config.yaml
model: "image captioner"
dataset: "regions of photos with short descriptions (Visual Genome)"
train_examples: 203450
image_size: 48
crop_scale_min: 1
horizontal_flip: true
color_jitter: 0.1
tokenizer: "char"
vocab_size: 61
encoder_arch: "mobilenet_v2"
encoder_norm: "groupnorm"
encoder_activation: "relu6"
encoder_weight_standardization: false
encoder_depths: [2, 2, 3, 2]
encoder_kernel_size: 5
encoder_stem: "deep"
encoder_expansion: 6
encoder_widths: [16, 24, 48, 80]
fusion: "cross_attention"
decoder_width: 256
decoder_layers: 8
decoder_norm: "layernorm"
decoder_norm_position: "pre"
decoder_activation: "gelu_tanh"
decoder_mlp_ratio: 2
decoder_head_dim: 32
decoder_fused_qkv: false
decoder_bias: "all"
decoder_qk_norm: false
decoder_parallel_block: false
decoder_inner_norm: false
decoder_drop_path: 0.15
decoder_positions: "sincos"
decoder_cross_attention_every: 1
decoder_tie_embeddings: false
init: "kaiming_normal"
residual_init: "scaled_by_depth"
optimizer: "muon"
muon_scale: "original"
learning_rate: 0.009
momentum: 0.95
nesterov: true
orthogonalizer: "newton_schulz_5"
adamw_lr_other_params: 0.0014
max_grad_norm: 3.0
ema_decay: 0.99
max_steps: 6900
batch_size: 256
epochs: 8.7
lr_schedule: "step"
warmup_steps: 130
weight_decay: 0.05
adamw_weight_decay_other_params: 0
Rows from block 3 of the text decoder, named by matrix and row number. Rows with one number belong to one attention dimension. Each number is 200 + 40 x the weight over its row's rms, rounded and kept within 0 to 999. All counts start at 0. After the name is the row's rms in percent of the matrix's.
# v: cross-attention value (decoder.blocks.3.cross_attn.v.weight, 256x320), inputs 80-159
# proj: cross-attention output (decoder.blocks.3.cross_attn.proj.weight, 256x256, transposed), outputs 64-127
v.196,112,286,198,293,191,144,241,168,204,167,154,244,223,187,138,205,194,161,172,140,165,237,139,161,205,194,189,176,163,224,151,167,189,221,180,195,287,224,229,205,240,202,189,152,187,216,238,171,199,149,191,206,259,165,292,124,222,161,216,192,125,212,217,206,242,228,135,182,119,169,176,204,142,209,173,181,233,149,226,219,197
proj.196,113,204,227,181,272,269,175,155,203,284,254,223,246,214,225,256,240,204,176,230,219,233,124,221,125,247,134,290,243,208,248,155,195,221,188,234,239,164,241,147,147,282,224,186,217,188,159,215,204,232,168,227,246,275,179,225,212,167,204,229,122,239,245,250,169
v.197,104,223,214,250,223,225,195,249,235,208,190,261,219,145,235,190,174,208,168,194,261,230,220,233,145,229,222,291,165,153,177,180,216,165,172,174,204,194,200,200,263,254,222,204,185,172,175,224,189,194,211,175,169,152,173,190,156,266,168,107,181,202,163,161,205,173,178,223,241,252,205,202,216,198,182,226,208,304,191,192,253
proj.197,105,153,220,185,209,248,197,233,261,123,106,204,218,190,186,120,198,173,201,161,292,284,216,215,204,201,221,173,147,215,203,158,214,251,226,160,204,216,250,184,155,200,271,150,163,164,110,188,207,184,268,261,187,201,174,275,198,240,150,269,221,270,170,220,145
v.198,103,149,147,181,137,166,164,206,133,253,172,176,160,256,137,136,207,241,212,172,215,154,174,173,252,193,216,202,287,207,217,213,147,150,159,182,171,132,187,188,160,222,218,153,241,150,136,174,164,194,226,230,170,281,119,135,191,264,265,196,228,206,273,220,184,155,214,186,222,159,162,224,181,138,299,243,189,198,207,181,208
proj.198,099,269,184,173,148,211,172,212,191,226,213,183,193,262,191,159,162,161,302,299,164,240,216,266,262,190,156,222,237,160,168,166,198,199,216,166,132,219,206,160,227,204,258,192,183,180,247,165,163,171,270,210,204,110,192,177,199,152,276,283,210,206,175,219,202
v.199,107,182,154,192,253,227,171,233,189,191,104,136,252,276,91,149,233,162,212,152,182,198,160,212,206,182,201,122,169,219,234,240,145,217,178,215,185,161,187,218,243,172,223,183,200,218,180,118,169,190,145,239,219,241,204,160,205,186,198,87,86,142,205,220,210,119,231,209,190,203,152,249,189,168,257,210,186,208,231,202,209
proj.199,104,198,246,246,174,223,145,267,204,141,188,198,189,244,118,197,217,161,232,291,191,156,211,248,220,217,149,196,174,184,239,149,245,165,279,193,232,209,198,176,213,205,162,230,204,162,230,157,181,265,194,170,230,263,78,241,148,244,183,174,241,214,193,209,187
v.200,097,226,153,220,171,209,211,246,174,167,211,195,162,119,214,204,243,212,250,174,160,184,88,263,159,145,182,148,168,245,232,216,193,163,153,167,178,240,177,251,238,150,287,186,250,201,209,211,200,177,191,161,262,199,163,172,198,156,181,210,242,170,212,247,284,237,140,301,188,235,192,171,220,237,251,224,214,124,204,240,130
proj.200,096,139,168,163,160,168,247,235,221,148,174,188,152,242,238,148,246,216,234,163,242,248,193,196,84,259,164,195,181,215,211,183,162,214,162,174,242,203,262,198,226,202,246,206,298,154,185,140,206,182,245,190,166,174,180,168,183,145,203,229,291,206,181,236,132
v.201,114,158,222,213,210,251,135,205,176,176,214,224,189,179,250,169,222,169,208,288,299,177,265,140,197,176,240,134,187,196,212,238,243,223,199,236,245,191,261,259,222,231,66,143,253,196,164,163,209,244,191,235,211,161,188,227,166,201,169,238,181,196,199,154,185,154,264,218,159,145,175,157,159,154,214,208,210,232,213,164,135
proj.201,111,135,238,227,232,211,253,107,145,240,183,202,187,211,187,180,238,190,345,203,244,247,252,171,218,180,148,178,171,218,131,230,207,201,130,212,126,136,228,135,195,167,230,165,230,160,253,182,165,164,111,237,207,166,200,185,247,215,138,139,290,159,228,179,214
v.202,101,154,130,288,205,206,203,196,201,230,243,205,152,147,160,307,177,177,140,186,237,168,279,187,193,194,204,169,209,197,198,205,180,274,223,240,118,173,149,133,179,200,265,225,230,191,181,152,227,217,185,201,172,169,189,251,242,169,188,178,164,182,186,188,209,149,200,212,193,207,218,246,220,202,218,257,227,216,175,163,256
proj.202,108,249,250,223,223,188,182,174,110,193,186,209,170,199,180,155,240,176,183,203,181,194,153,183,266,266,250,136,179,165,251,189,217,218,172,172,225,226,235,212,222,212,269,248,216,212,212,246,245,191,177,179,193,198,241,172,203,154,305,221,218,178,186,202,202
v.203,105,222,149,200,236,181,181,205,96,198,212,223,167,211,231,240,195,214,223,198,189,209,141,275,163,210,213,195,169,143,213,194,216,202,187,217,267,124,131,253,179,287,260,123,281,180,218,147,197,213,174,151,229,78,161,118,229,197,166,254,234,227,217,225,182,167,271,164,194,199,158,206,148,201,181,155,227,187,151,258,241
proj.203,104,196,130,192,153,242,213,156,180,155,164,142,234,232,207,182,148,170,238,215,167,209,345,236,201,259,155,243,241,181,154,183,167,162,252,186,195,168,190,195,166,233,245,166,172,144,279,186,215,182,257,255,217,181,276,209,156,176,191,193,241,198,190,193,272
v.204,106,128,126,234,195,289,215,215,185,220,207,170,204,244,194,144,211,240,241,155,237,268,182,199,152,233,170,204,212,266,155,237,226,169,213,257,172,167,229,243,167,251,276,246,177,251,291,215,154,206,144,154,195,202,169,194,167,173,210,278,162,240,222,183,189,203,222,228,289,261,199,159,251,304,173,243,220,125,264,175,191
proj.204,098,151,190,202,230,232,214,236,122,186,112,195,151,263,192,211,291,225,191,207,225,222,170,188,227,193,233,243,235,221,208,200,132,191,292,198,240,183,155,245,192,225,177,264,229,273,192,232,212,159,184,209,207,259,140,194,178,135,128,262,217,211,159,152,226
v.205,105,245,185,161,94,245,229,202,180,188,157,139,202,240,202,265,239,290,203,140,201,145,186,220,207,245,244,155,202,178,179,244,164,244,172,182,222,169,228,186,129,136,274,190,277,169,128,160,186,193,241,222,197,202,177,147,182,169,160,261,150,268,162,150,199,265,194,192,276,161,265,266,155,182,239,200,200,151,229,265,210
proj.205,098,199,193,254,193,252,247,302,160,209,167,194,206,206,205,188,185,201,196,130,191,134,190,179,185,173,134,216,215,192,149,178,198,176,184,141,193,264,257,97,209,237,250,162,149,175,236,266,223,255,255,207,184,174,199,158,259,232,153,242,139,246,219,115,172
v.206,106,178,125,247,177,241,221,225,146,246,185,232,206,206,167,179,187,206,163,200,198,177,213,204,214,172,184,181,212,255,234,136,125,199,206,247,182,207,142,153,293,271,197,200,254,209,168,244,200,188,222,238,194,193,176,168,246,292,179,264,173,127,162,234,264,181,247,286,172,164,189,130,186,195,267,188,236,170,186,198,212
proj.206,103,203,201,165,168,192,214,164,119,251,174,193,182,291,180,153,195,173,153,193,193,265,169,268,223,181,189,272,165,196,244,145,216,218,205,206,140,196,169,221,209,188,190,206,260,135,103,207,195,129,146,198,205,227,218,187,161,208,184,211,164,211,272,212,195
v.207,111,189,143,175,204,156,193,177,163,162,287,205,204,251,217,106,214,207,244,209,218,179,222,235,216,184,232,158,221,269,162,178,234,289,180,240,181,190,179,192,230,125,101,254,197,197,221,169,176,194,245,208,172,181,219,81,187,174,176,168,292,210,185,219,214,183,182,151,147,152,221,169,159,127,233,199,205,142,164,212,212
proj.207,109,236,166,258,198,181,219,142,162,235,159,214,165,202,216,180,200,236,181,187,209,186,217,327,174,172,188,189,195,210,161,272,218,240,161,171,193,235,176,217,188,130,194,232,110,178,216,155,202,246,275,189,253,203,149,243,198,200,184,125,139,183,225,254,214
v.208,103,216,234,169,173,255,208,226,201,170,215,237,143,176,186,115,178,188,206,196,251,206,216,189,144,267,142,243,266,251,213,224,243,171,227,190,174,292,138,246,206,234,159,201,134,224,195,195,198,187,215,153,251,193,192,149,238,210,159,236,173,183,239,261,217,180,276,212,168,181,192,170,281,273,166,114,229,166,203,188,213
proj.208,096,122,216,256,235,219,161,226,215,137,193,219,165,168,247,164,293,241,184,272,186,182,161,178,230,211,290,186,218,210,170,164,137,165,212,237,119,183,179,194,233,207,212,193,189,258,114,227,169,262,191,237,200,146,212,156,221,210,183,149,206,165,154,169,194
v.209,099,273,182,312,221,228,215,209,270,180,198,199,171,263,189,205,181,251,179,270,210,200,201,223,220,160,243,250,188,185,183,169,168,163,167,217,244,176,269,207,221,146,176,167,218,222,277,249,122,198,154,222,144,156,206,231,158,280,207,223,230,271,146,198,206,173,133,150,167,206,238,215,191,195,180,174,166,239,169,195,118
proj.209,100,181,284,218,212,251,248,216,171,160,270,229,163,149,173,198,189,168,204,218,214,195,193,213,188,148,256,271,261,257,220,127,197,159,214,121,208,183,162,155,134,181,205,246,192,213,180,211,176,173,296,229,229,155,210,251,225,135,199,223,232,190,261,185,90
v.210,118,183,191,143,227,287,316,157,156,247,122,227,201,217,173,194,206,232,231,151,150,187,183,185,195,201,232,235,212,201,123,200,245,149,179,245,148,148,285,199,210,164,227,213,126,190,199,172,234,278,179,215,168,149,178,180,178,259,239,218,215,184,187,188,271,162,160,173,172,230,205,255,217,189,138,154,241,184,145,271,263
proj.210,109,187,270,167,146,205,151,182,221,195,232,137,183,188,232,218,302,188,200,215,223,129,215,190,222,167,234,155,172,168,207,227,160,183,216,252,199,225,250,195,251,205,142,199,158,215,289,244,203,172,191,178,192,205,227,149,224,150,255,257,211,211,264,215,200
v.211,105,223,116,225,260,235,195,206,209,215,218,201,233,178,298,134,180,196,201,261,255,157,221,191,167,222,212,199,127,187,247,153,208,216,184,239,219,244,203,214,207,177,157,165,186,228,148,195,202,194,231,190,267,183,193,234,196,270,242,148,291,152,222,162,222,152,108,121,194,195,245,191,160,210,215,143,207,211,200,179,189
proj.211,105,176,141,152,238,171,163,244,248,175,318,203,202,163,198,165,240,203,269,145,191,219,204,302,194,154,164,262,219,179,144,238,227,191,215,202,270,209,179,211,148,195,116,140,213,197,143,210,208,225,192,231,183,218,154,116,198,236,158,121,150,161,183,224,197
v.212,098,230,103,237,142,195,117,179,168,215,155,217,195,250,206,149,181,204,240,227,183,162,181,184,166,158,222,161,209,274,254,217,191,200,136,223,169,223,255,238,229,171,198,194,228,262,275,253,225,149,207,258,221,197,192,184,236,158,202,171,92,154,207,218,225,213,165,218,241,165,216,187,159,197,199,152,209,274,239,160,197
proj.212,095,209,270,183,256,174,128,188,188,239,192,200,215,178,221,231,234,215,212,217,199,231,210,177,255,195,196,236,243,220,223,181,178,160,172,150,247,182,109,243,151,188,210,196,183,164,109,249,122,227,220,248,121,175,152,174,248,185,181,246,240,206,185,187,265
v.213,107,126,174,168,201,252,239,205,153,239,232,218,108,163,151,241,170,176,241,239,161,158,220,204,151,161,200,181,188,272,268,148,155,220,154,239,235,199,157,234,192,161,203,144,220,173,207,161,189,224,222,145,168,216,177,87,200,192,159,167,176,214,218,217,153,197,161,184,179,218,134,228,173,153,173,233,256,168,184,191,151
proj.213,105,203,157,263,138,155,138,160,205,161,211,196,184,220,159,186,159,225,237,273,162,166,230,230,215,245,201,232,247,154,193,201,302,201,208,226,232,116,257,201,234,218,256,236,232,277,262,212,221,188,183,274,148,227,237,184,173,133,256,206,175,262,149,205,195
v.214,101,185,237,132,244,210,173,230,235,152,121,155,211,155,227,181,163,223,190,213,215,163,204,174,306,193,162,165,167,227,186,165,226,211,175,176,253,224,193,198,150,229,248,186,197,184,198,179,185,181,209,169,166,292,133,158,176,183,227,180,207,230,180,263,244,177,215,153,198,200,128,176,192,219,214,193,215,181,189,163,231
proj.214,105,145,199,218,208,275,184,258,186,175,191,234,214,221,121,258,178,217,234,178,188,157,141,103,211,213,246,243,222,242,189,163,216,203,193,199,129,127,170,204,202,194,207,221,211,203,213,244,213,113,249,211,136,162,214,165,213,186,212,157,185,143,178,171,221
v.215,105,196,197,88,255,244,133,215,252,158,120,194,168,179,181,240,212,217,191,190,197,158,269,218,165,190,215,244,220,164,212,197,130,244,164,176,200,218,166,202,167,120,176,181,260,212,175,167,172,214,153,180,277,225,188,172,263,143,154,171,180,171,217,184,154,273,233,119,190,127,161,276,205,160,227,262,178,184,213,177,64
proj.215,104,160,202,240,153,187,144,246,235,195,221,211,205,221,132,182,209,241,245,166,287,148,248,173,160,187,166,223,165,239,221,164,217,204,178,210,303,207,246,174,103,228,226,216,114,220,160,192,169,215,164,249,186,204,204,138,192,240,239,199,184,221,207,149,206
v.216,099,174,250,181,177,202,175,190,236,189,214,159,207,185,239,201,183,210,225,173,169,223,186,186,189,252,214,226,161,217,156,246,171,194,207,170,221,243,218,185,199,215,197,176,234,233,254,177,206,271,168,164,144,193,195,207,212,272,157,243,53,119,161,204,199,113,205,256,168,241,174,270,243,221,180,238,199,235,178,173,164
proj.216,103,123,216,188,209,169,229,239,210,215,235,202,188,228,236,245,235,224,232,166,216,227,217,134,178,159,189,96,190,231,208,173,202,150,270,169,225,200,152,165,193,136,200,295,187,222,310,219,151,185,212,272,220,219,236,219,194,167,297,172,234,200,135,178,209
v.217,107,309,176,232,167,196,238,173,263,210,264,195,219,224,182,188,184,222,200,242,238,235,211,194,229,241,154,221,188,229,206,240,244,211,186,204,219,134,193,249,163,171,130,169,202,185,257,177,250,199,93,165,256,156,198,201,168,164,230,210,234,217,183,169,247,193,231,154,254,220,123,227,137,196,241,112,227,145,155,175,244
proj.217,100,220,185,191,270,225,203,186,271,158,301,247,190,179,156,224,234,191,201,224,191,197,261,118,159,221,228,198,165,207,202,243,249,234,130,189,233,205,118,160,201,224,223,210,266,151,230,160,210,133,200,128,198,208,145,194,132,188,267,187,258,215,206,166,92
v.218,106,163,165,280,136,292,157,223,141,198,282,220,257,237,208,294,179,286,181,228,163,250,191,209,189,202,175,181,164,257,221,196,248,196,232,224,244,201,173,194,151,254,76,181,218,269,194,161,169,182,168,162,211,147,207,240,169,240,156,288,153,229,209,254,181,179,143,218,190,181,228,197,236,253,236,242,229,205,221,265,237
proj.218,101,217,199,177,201,198,223,231,243,203,163,201,267,308,213,254,224,190,162,167,113,286,199,167,211,188,162,207,228,244,277,222,197,235,263,194,237,153,174,169,226,247,180,250,215,207,231,189,209,174,230,284,256,201,262,175,176,191,152,283,157,124,138,197,263
v.219,104,176,296,141,164,249,233,209,220,215,201,203,260,230,216,240,225,193,166,229,216,239,206,157,171,235,299,179,262,172,190,201,218,223,193,231,139,172,186,244,154,166,197,221,189,213,173,226,256,174,143,110,212,137,231,255,190,160,172,227,185,197,204,216,201,202,189,178,246,211,155,163,307,161,153,161,167,206,211,184,148
proj.219,108,169,131,162,164,267,117,149,159,151,230,139,229,134,127,283,262,189,247,297,148,176,173,250,165,169,232,145,211,205,135,241,200,167,177,178,240,137,208,190,293,232,152,242,170,246,159,147,223,273,224,178,188,157,205,93,212,199,216,152,273,158,236,227,189
v.220,101,196,159,289,204,185,183,202,186,217,164,208,251,165,165,164,178,210,178,185,224,187,194,182,148,263,234,205,206,159,268,149,196,257,256,123,208,119,228,159,218,122,207,165,215,141,163,210,185,168,165,139,169,158,196,166,154,223,221,173,239,215,196,195,187,163,234,204,213,134,258,158,210,216,176,218,173,221,135,200,293
proj.220,105,136,184,189,208,214,221,226,197,169,197,185,214,188,240,204,136,136,196,154,213,119,170,213,179,220,241,135,153,209,264,233,234,212,165,235,211,222,126,109,176,248,238,206,166,142,120,228,211,188,271,193,210,193,236,206,168,276,242,229,206,194,190,238,251
v.221,110,239,226,183,241,213,170,196,177,138,203,203,274,219,210,181,183,198,188,232,124,154,198,225,224,225,221,236,241,229,177,177,174,173,199,161,205,150,152,244,233,159,204,161,177,201,229,172,193,152,174,149,248,170,202,114,226,243,195,208,142,198,198,221,178,235,239,192,198,144,144,181,181,212,168,270,193,171,235,244,184
proj.221,094,250,192,181,154,124,238,212,254,178,191,198,232,305,242,225,284,265,195,260,179,137,164,233,226,207,153,212,196,211,224,119,176,157,207,250,237,196,153,195,256,215,215,132,221,226,167,190,219,135,145,166,232,189,219,195,185,152,193,199,185,145,241,166,217
v.222,099,186,243,197,237,159,142,214,224,231,159,219,265,226,238,192,200,257,175,143,212,259,254,221,160,259,129,251,195,148,231,262,185,185,205,194,192,153,203,214,225,153,249,256,186,180,245,175,162,247,213,175,207,185,166,231,156,284,226,218,224,203,157,220,255,223,195,177,194,183,250,202,198,168,239,136,142,228,173,256,239
proj.222,104,185,190,164,231,220,161,298,142,158,226,223,196,182,223,169,171,254,224,172,179,180,240,169,214,228,197,273,183,185,104,149,203,215,206,158,223,216,150,102,202,245,126,185,267,190,163,220,251,197,199,166,232,256,222,177,222,157,173,215,155,195,270,274,193
v.223,110,230,183,167,247,223,189,216,155,200,146,186,183,197,209,164,218,257,196,231,173,250,196,119,221,161,214,254,183,193,211,189,195,173,193,231,281,220,237,211,232,83,154,164,283,227,125,149,182,189,185,190,234,141,197,166,230,193,143,296,121,231,155,229,181,196,209,249,139,191,214,265,154,223,301,209,205,230,181,255,164
proj.223,103,198,253,306,186,181,179,158,271,164,223,154,235,184,219,139,189,207,181,179,251,225,197,149,243,219,158,206,153,189,159,230,180,161,227,227,144,227,243,126,220,267,224,180,244,228,180,170,219,191,206,160,188,183,161,206,212,260,105,134,219,164,239,150,193
v.224,099,243,185,272,172,165,167,176,207,228,137,213,177,233,212,191,217,190,255,229,200,177,193,182,274,195,255,272,184,166,218,222,237,222,194,240,183,191,168,237,212,182,168,238,211,202,128,190,139,116,144,162,271,285,225,216,224,208,131,223,150,238,261,205,182,169,189,195,206,180,213,192,175,188,272,153,199,125,245,147,231
proj.224,093,200,178,124,214,269,135,164,210,181,230,205,273,234,171,238,170,277,225,205,222,200,334,182,221,223,149,147,125,160,191,176,262,197,293,172,120,116,257,185,169,225,244,133,168,215,201,148,169,284,216,186,205,245,225,170,228,183,171,225,258,190,182,176,209
v.225,097,176,169,178,173,277,200,150,167,179,221,177,186,190,174,173,227,165,220,207,196,184,187,245,235,149,144,207,203,134,127,156,163,276,171,202,253,240,132,201,216,134,221,132,307,214,176,228,288,182,216,133,264,161,257,215,240,206,208,215,208,152,175,174,215,242,168,283,152,205,207,165,202,256,200,239,232,225,197,109,256
proj.225,094,214,225,166,184,166,198,214,205,183,136,268,177,107,236,206,171,143,118,201,238,233,256,175,199,148,223,232,231,184,190,230,205,203,159,259,260,124,144,220,192,265,266,148,219,129,132,164,179,176,250,200,147,237,249,163,188,302,272,212,218,199,182,209,217
v.226,101,253,175,91,176,228,186,206,190,193,214,198,222,197,214,189,217,248,188,237,147,129,228,213,188,240,173,184,258,141,257,253,188,172,178,192,229,103,228,226,244,194,183,213,246,196,151,259,215,210,225,250,244,224,202,146,130,265,253,225,264,191,214,204,152,181,197,166,170,240,176,247,214,206,235,192,219,103,166,209,219
proj.226,096,165,251,223,249,220,188,140,174,166,190,238,234,196,203,218,141,225,201,242,210,169,173,258,208,225,197,268,195,179,243,265,164,185,149,175,203,242,182,193,177,225,186,201,134,229,271,249,199,157,239,177,247,235,215,230,164,168,188,263,152,180,206,149,252
v.227,104,122,202,116,157,186,261,205,257,138,208,199,147,186,167,252,152,180,185,182,218,208,155,89,211,245,166,193,227,162,222,182,212,251,227,223,156,194,156,213,247,213,153,140,160,213,227,218,180,221,219,231,243,180,187,180,199,167,216,245,263,181,180,209,230,156,138,194,178,195,199,185,199,148,166,224,214,234,205,227,193
proj.227,101,193,230,196,163,233,250,202,176,181,270,254,180,229,191,192,216,247,185,141,216,212,231,134,251,180,163,133,202,161,182,259,158,212,267,180,243,241,200,232,183,167,226,184,266,145,263,184,250,182,160,216,221,199,250,279,259,193,219,96,143,228,198,189,206
v.228,104,199,190,145,196,177,188,218,240,184,172,290,154,296,238,238,210,203,210,203,172,187,185,162,169,199,148,251,221,263,138,193,191,253,241,179,166,260,222,253,129,232,219,166,212,246,246,250,181,176,181,266,260,217,196,208,240,219,237,205,159,182,153,189,229,221,216,176,311,241,209,205,191,183,134,180,175,200,165,148,192
proj.228,112,230,182,253,233,188,157,190,163,189,213,217,289,194,223,193,159,200,230,206,143,223,202,199,190,221,224,89,182,212,162,208,261,211,257,136,195,166,173,247,257,209,267,170,185,256,228,138,174,192,210,210,196,178,234,133,175,162,257,164,133,236,249,201,241
v.229,102,212,205,308,194,235,175,178,217,202,250,209,186,138,169,236,143,202,233,231,238,176,269,158,188,224,168,122,203,233,246,279,251,168,211,191,143,158,138,186,171,200,226,247,207,180,245,139,235,207,163,195,189,115,221,198,195,249,198,189,177,171,157,232,227,172,206,130,218,202,211,150,179,302,176,172,180,176,201,179,209
proj.229,094,95,286,215,196,164,205,265,119,200,125,173,213,163,200,134,220,159,258,162,162,157,200,201,240,181,271,174,200,237,231,192,224,157,210,235,212,162,176,138,192,160,181,236,293,184,160,230,193,208,263,229,192,206,148,188,223,219,177,232,201,200,181,181,241
v.230,101,179,274,190,224,210,151,218,206,211,242,217,177,207,173,244,175,148,151,148,214,174,203,150,189,170,174,185,220,250,216,146,143,178,222,193,237,223,148,240,165,229,233,160,214,209,180,130,162,244,152,202,184,142,208,192,211,232,205,210,196,211,229,202,201,207,258,208,193,185,167,65,157,144,135,200,222,121,190,225,248
proj.230,092,154,232,269,174,208,228,191,236,215,169,188,273,230,228,219,286,237,226,305,249,242,235,198,136,207,148,192,187,236,275,262,155,179,194,194,241,186,191,210,172,215,186,218,154,204,229,168,170,189,128,123,152,171,215,253,191,170,185,163,191,166,237,194,172
v.231,101,158,182,218,202,188,157,270,188,215,165,177,198,201,195,222,215,218,216,201,217,205,171,200,202,237,190,201,168,151,236,190,234,255,194,190,196,225,234,166,200,238,333,203,217,236,144,179,135,207,222,68,169,219,195,233,238,217,157,171,306,211,180,213,177,189,220,211,167,166,293,290,157,103,231,156,176,178,206,280,169
proj.231,102,291,101,276,213,259,206,217,224,215,253,196,242,174,240,257,202,243,166,213,172,189,219,220,184,205,121,231,194,202,225,229,139,211,176,219,273,182,195,159,202,177,179,121,180,107,219,162,222,223,165,228,180,217,204,191,263,166,174,217,185,233,301,172,228
v.232,097,191,228,144,233,251,195,145,213,196,133,267,181,206,236,193,211,149,241,120,216,203,241,202,220,243,172,170,219,136,244,196,261,187,253,100,205,144,168,112,194,227,207,234,130,191,115,186,219,222,149,228,178,226,155,211,229,166,186,180,232,233,245,153,244,230,213,209,182,190,161,152,175,208,114,183,154,198,161,243,219
proj.232,093,207,203,210,214,138,158,253,216,227,207,194,300,274,236,161,261,250,215,236,208,214,149,145,218,255,229,248,177,231,175,146,176,232,193,295,239,168,280,196,164,175,168,268,205,282,252,163,133,167,148,158,168,202,151,159,189,186,171,233,234,261,241,195,215
v.233,092,158,131,155,173,130,255,225,188,201,192,243,152,190,177,222,249,192,243,204,186,236,167,243,216,197,290,202,185,235,172,200,252,254,144,176,280,220,169,220,180,275,241,184,200,166,157,202,239,188,121,250,199,223,207,207,217,200,267,123,226,270,202,302,252,113,160,201,228,245,145,184,225,225,253,185,143,232,174,186,165
proj.233,093,234,191,159,216,227,232,207,138,181,270,182,223,213,201,257,216,142,236,217,149,152,242,174,240,224,221,235,158,302,208,191,202,175,214,202,218,261,154,173,167,109,252,148,144,239,125,193,271,203,193,168,225,125,230,207,247,226,156,218,133,251,204,156,207
v.234,103,228,223,223,254,228,208,211,208,258,147,237,189,191,207,157,117,115,204,220,215,234,160,248,151,254,189,156,211,196,266,202,215,208,165,163,206,311,136,241,246,296,219,225,235,207,188,227,187,158,236,152,203,221,158,190,160,221,267,187,268,267,226,195,212,246,200,177,198,184,241,238,270,181,212,234,229,214,221,204,178
proj.234,104,215,141,176,226,234,280,196,235,299,241,263,233,247,201,269,174,216,187,232,151,194,238,245,248,196,177,149,162,233,226,200,219,201,210,200,235,198,234,145,198,205,182,217,182,204,179,254,179,175,172,166,159,233,222,168,188,181,232,231,236,171,266,173,145
v.235,095,180,120,228,267,162,232,240,217,201,154,225,111,194,251,172,201,178,181,206,176,222,200,117,237,226,146,182,204,187,277,169,275,184,207,216,146,157,203,204,130,194,285,44,215,218,231,187,205,197,162,191,183,204,237,254,224,296,192,210,201,194,255,208,187,265,151,134,195,193,163,169,198,183,219,229,141,200,168,233,233
proj.235,091,286,202,205,200,185,188,221,218,174,204,282,243,119,196,204,246,210,195,160,129,215,181,156,220,218,142,223,176,173,177,186,166,204,220,158,160,213,86,181,131,192,180,253,198,211,195,256,218,332,305,238,230,189,237,217,181,187,202,253,195,214,163,219,325
v.236,106,257,174,252,230,94,168,117,169,250,180,140,188,174,178,213,163,170,179,208,188,124,194,201,194,216,222,131,177,256,160,211,157,181,219,224,280,230,176,222,232,130,243,216,302,231,156,190,230,231,173,156,245,185,245,237,212,207,238,215,203,230,240,164,238,225,145,163,253,206,172,227,249,129,197,323,190,84,237,327,179
proj.236,103,180,244,252,263,163,201,241,249,258,237,273,197,213,225,257,284,253,208,192,224,280,211,169,177,196,195,218,203,156,252,161,242,212,201,147,242,183,241,223,189,191,228,135,245,190,281,200,235,173,192,253,177,196,159,261,229,283,232,220,242,154,125,167,202
v.237,098,151,170,276,225,209,207,179,236,159,225,227,247,217,217,244,179,158,215,240,169,203,177,172,285,234,283,164,211,190,202,212,246,159,241,181,220,185,212,201,211,238,205,190,172,207,274,166,191,155,181,163,225,250,293,185,191,283,245,198,245,222,217,177,236,194,284,231,245,157,177,195,179,209,193,164,147,247,188,228,190
proj.237,099,201,186,192,189,217,279,216,148,159,208,262,195,214,184,255,206,197,186,202,199,186,201,240,208,225,262,222,220,218,169,193,190,202,138,246,273,267,200,220,163,189,190,195,120,164,229,203,184,217,217,233,134,185,255,199,205,213,89,201,193,217,154,244,261
v.238,109,199,200,153,216,247,176,215,266,266,223,177,231,188,184,182,223,203,201,218,171,145,231,151,215,196,220,216,160,225,174,139,213,212,286,265,196,249,211,197,224,187,248,130,228,188,192,239,182,271,214,165,249,210,219,183,220,198,227,145,262,180,180,148,190,121,181,273,234,221,144,124,218,273,182,149,211,163,229,200,272
proj.238,107,211,176,198,227,148,170,235,222,192,244,254,202,167,191,134,226,169,238,200,110,153,236,114,193,141,256,259,151,207,219,234,170,251,178,163,195,242,182,197,193,175,98,187,216,239,170,111,188,275,170,247,92,189,155,228,239,167,180,243,179,233,193,231,199
v.239,099,220,130,218,156,260,129,237,140,172,192,179,204,160,179,176,147,234,256,196,193,131,191,212,195,173,227,182,204,199,233,211,189,201,200,248,223,229,201,230,172,143,241,129,274,213,171,219,219,234,286,173,204,142,202,150,234,201,259,157,244,178,216,253,164,159,123,221,189,228,265,203,179,221,226,211,220,263,268,153,172
proj.239,099,214,253,215,267,157,159,207,328,223,205,160,175,220,174,236,234,209,199,250,230,215,213,216,185,157,215,220,230,162,180,240,222,236,207,215,253,163,161,242,212,190,118,175,141,88,154,167,197,269,194,211,246,248,179,215,172,170,136,201,230,233,125,153,197
v.240,100,221,161,173,213,177,197,173,296,221,214,162,187,208,125,193,169,248,245,245,254,182,239,234,242,184,222,196,178,206,199,151,199,217,193,116,246,178,232,201,147,126,279,212,222,200,184,152,169,122,135,208,146,323,231,201,158,218,194,192,179,232,134,153,162,125,174,265,217,138,188,137,203,215,179,244,205,237,100,139,252
proj.240,100,215,154,148,206,221,240,219,169,216,206,238,164,246,201,155,204,206,221,180,231,158,166,228,294,183,173,245,194,121,239,169,176,154,215,186,199,264,237,252,143,247,188,221,256,161,185,172,138,167,151,201,124,176,140,200,155,191,163,212,205,291,206,181,286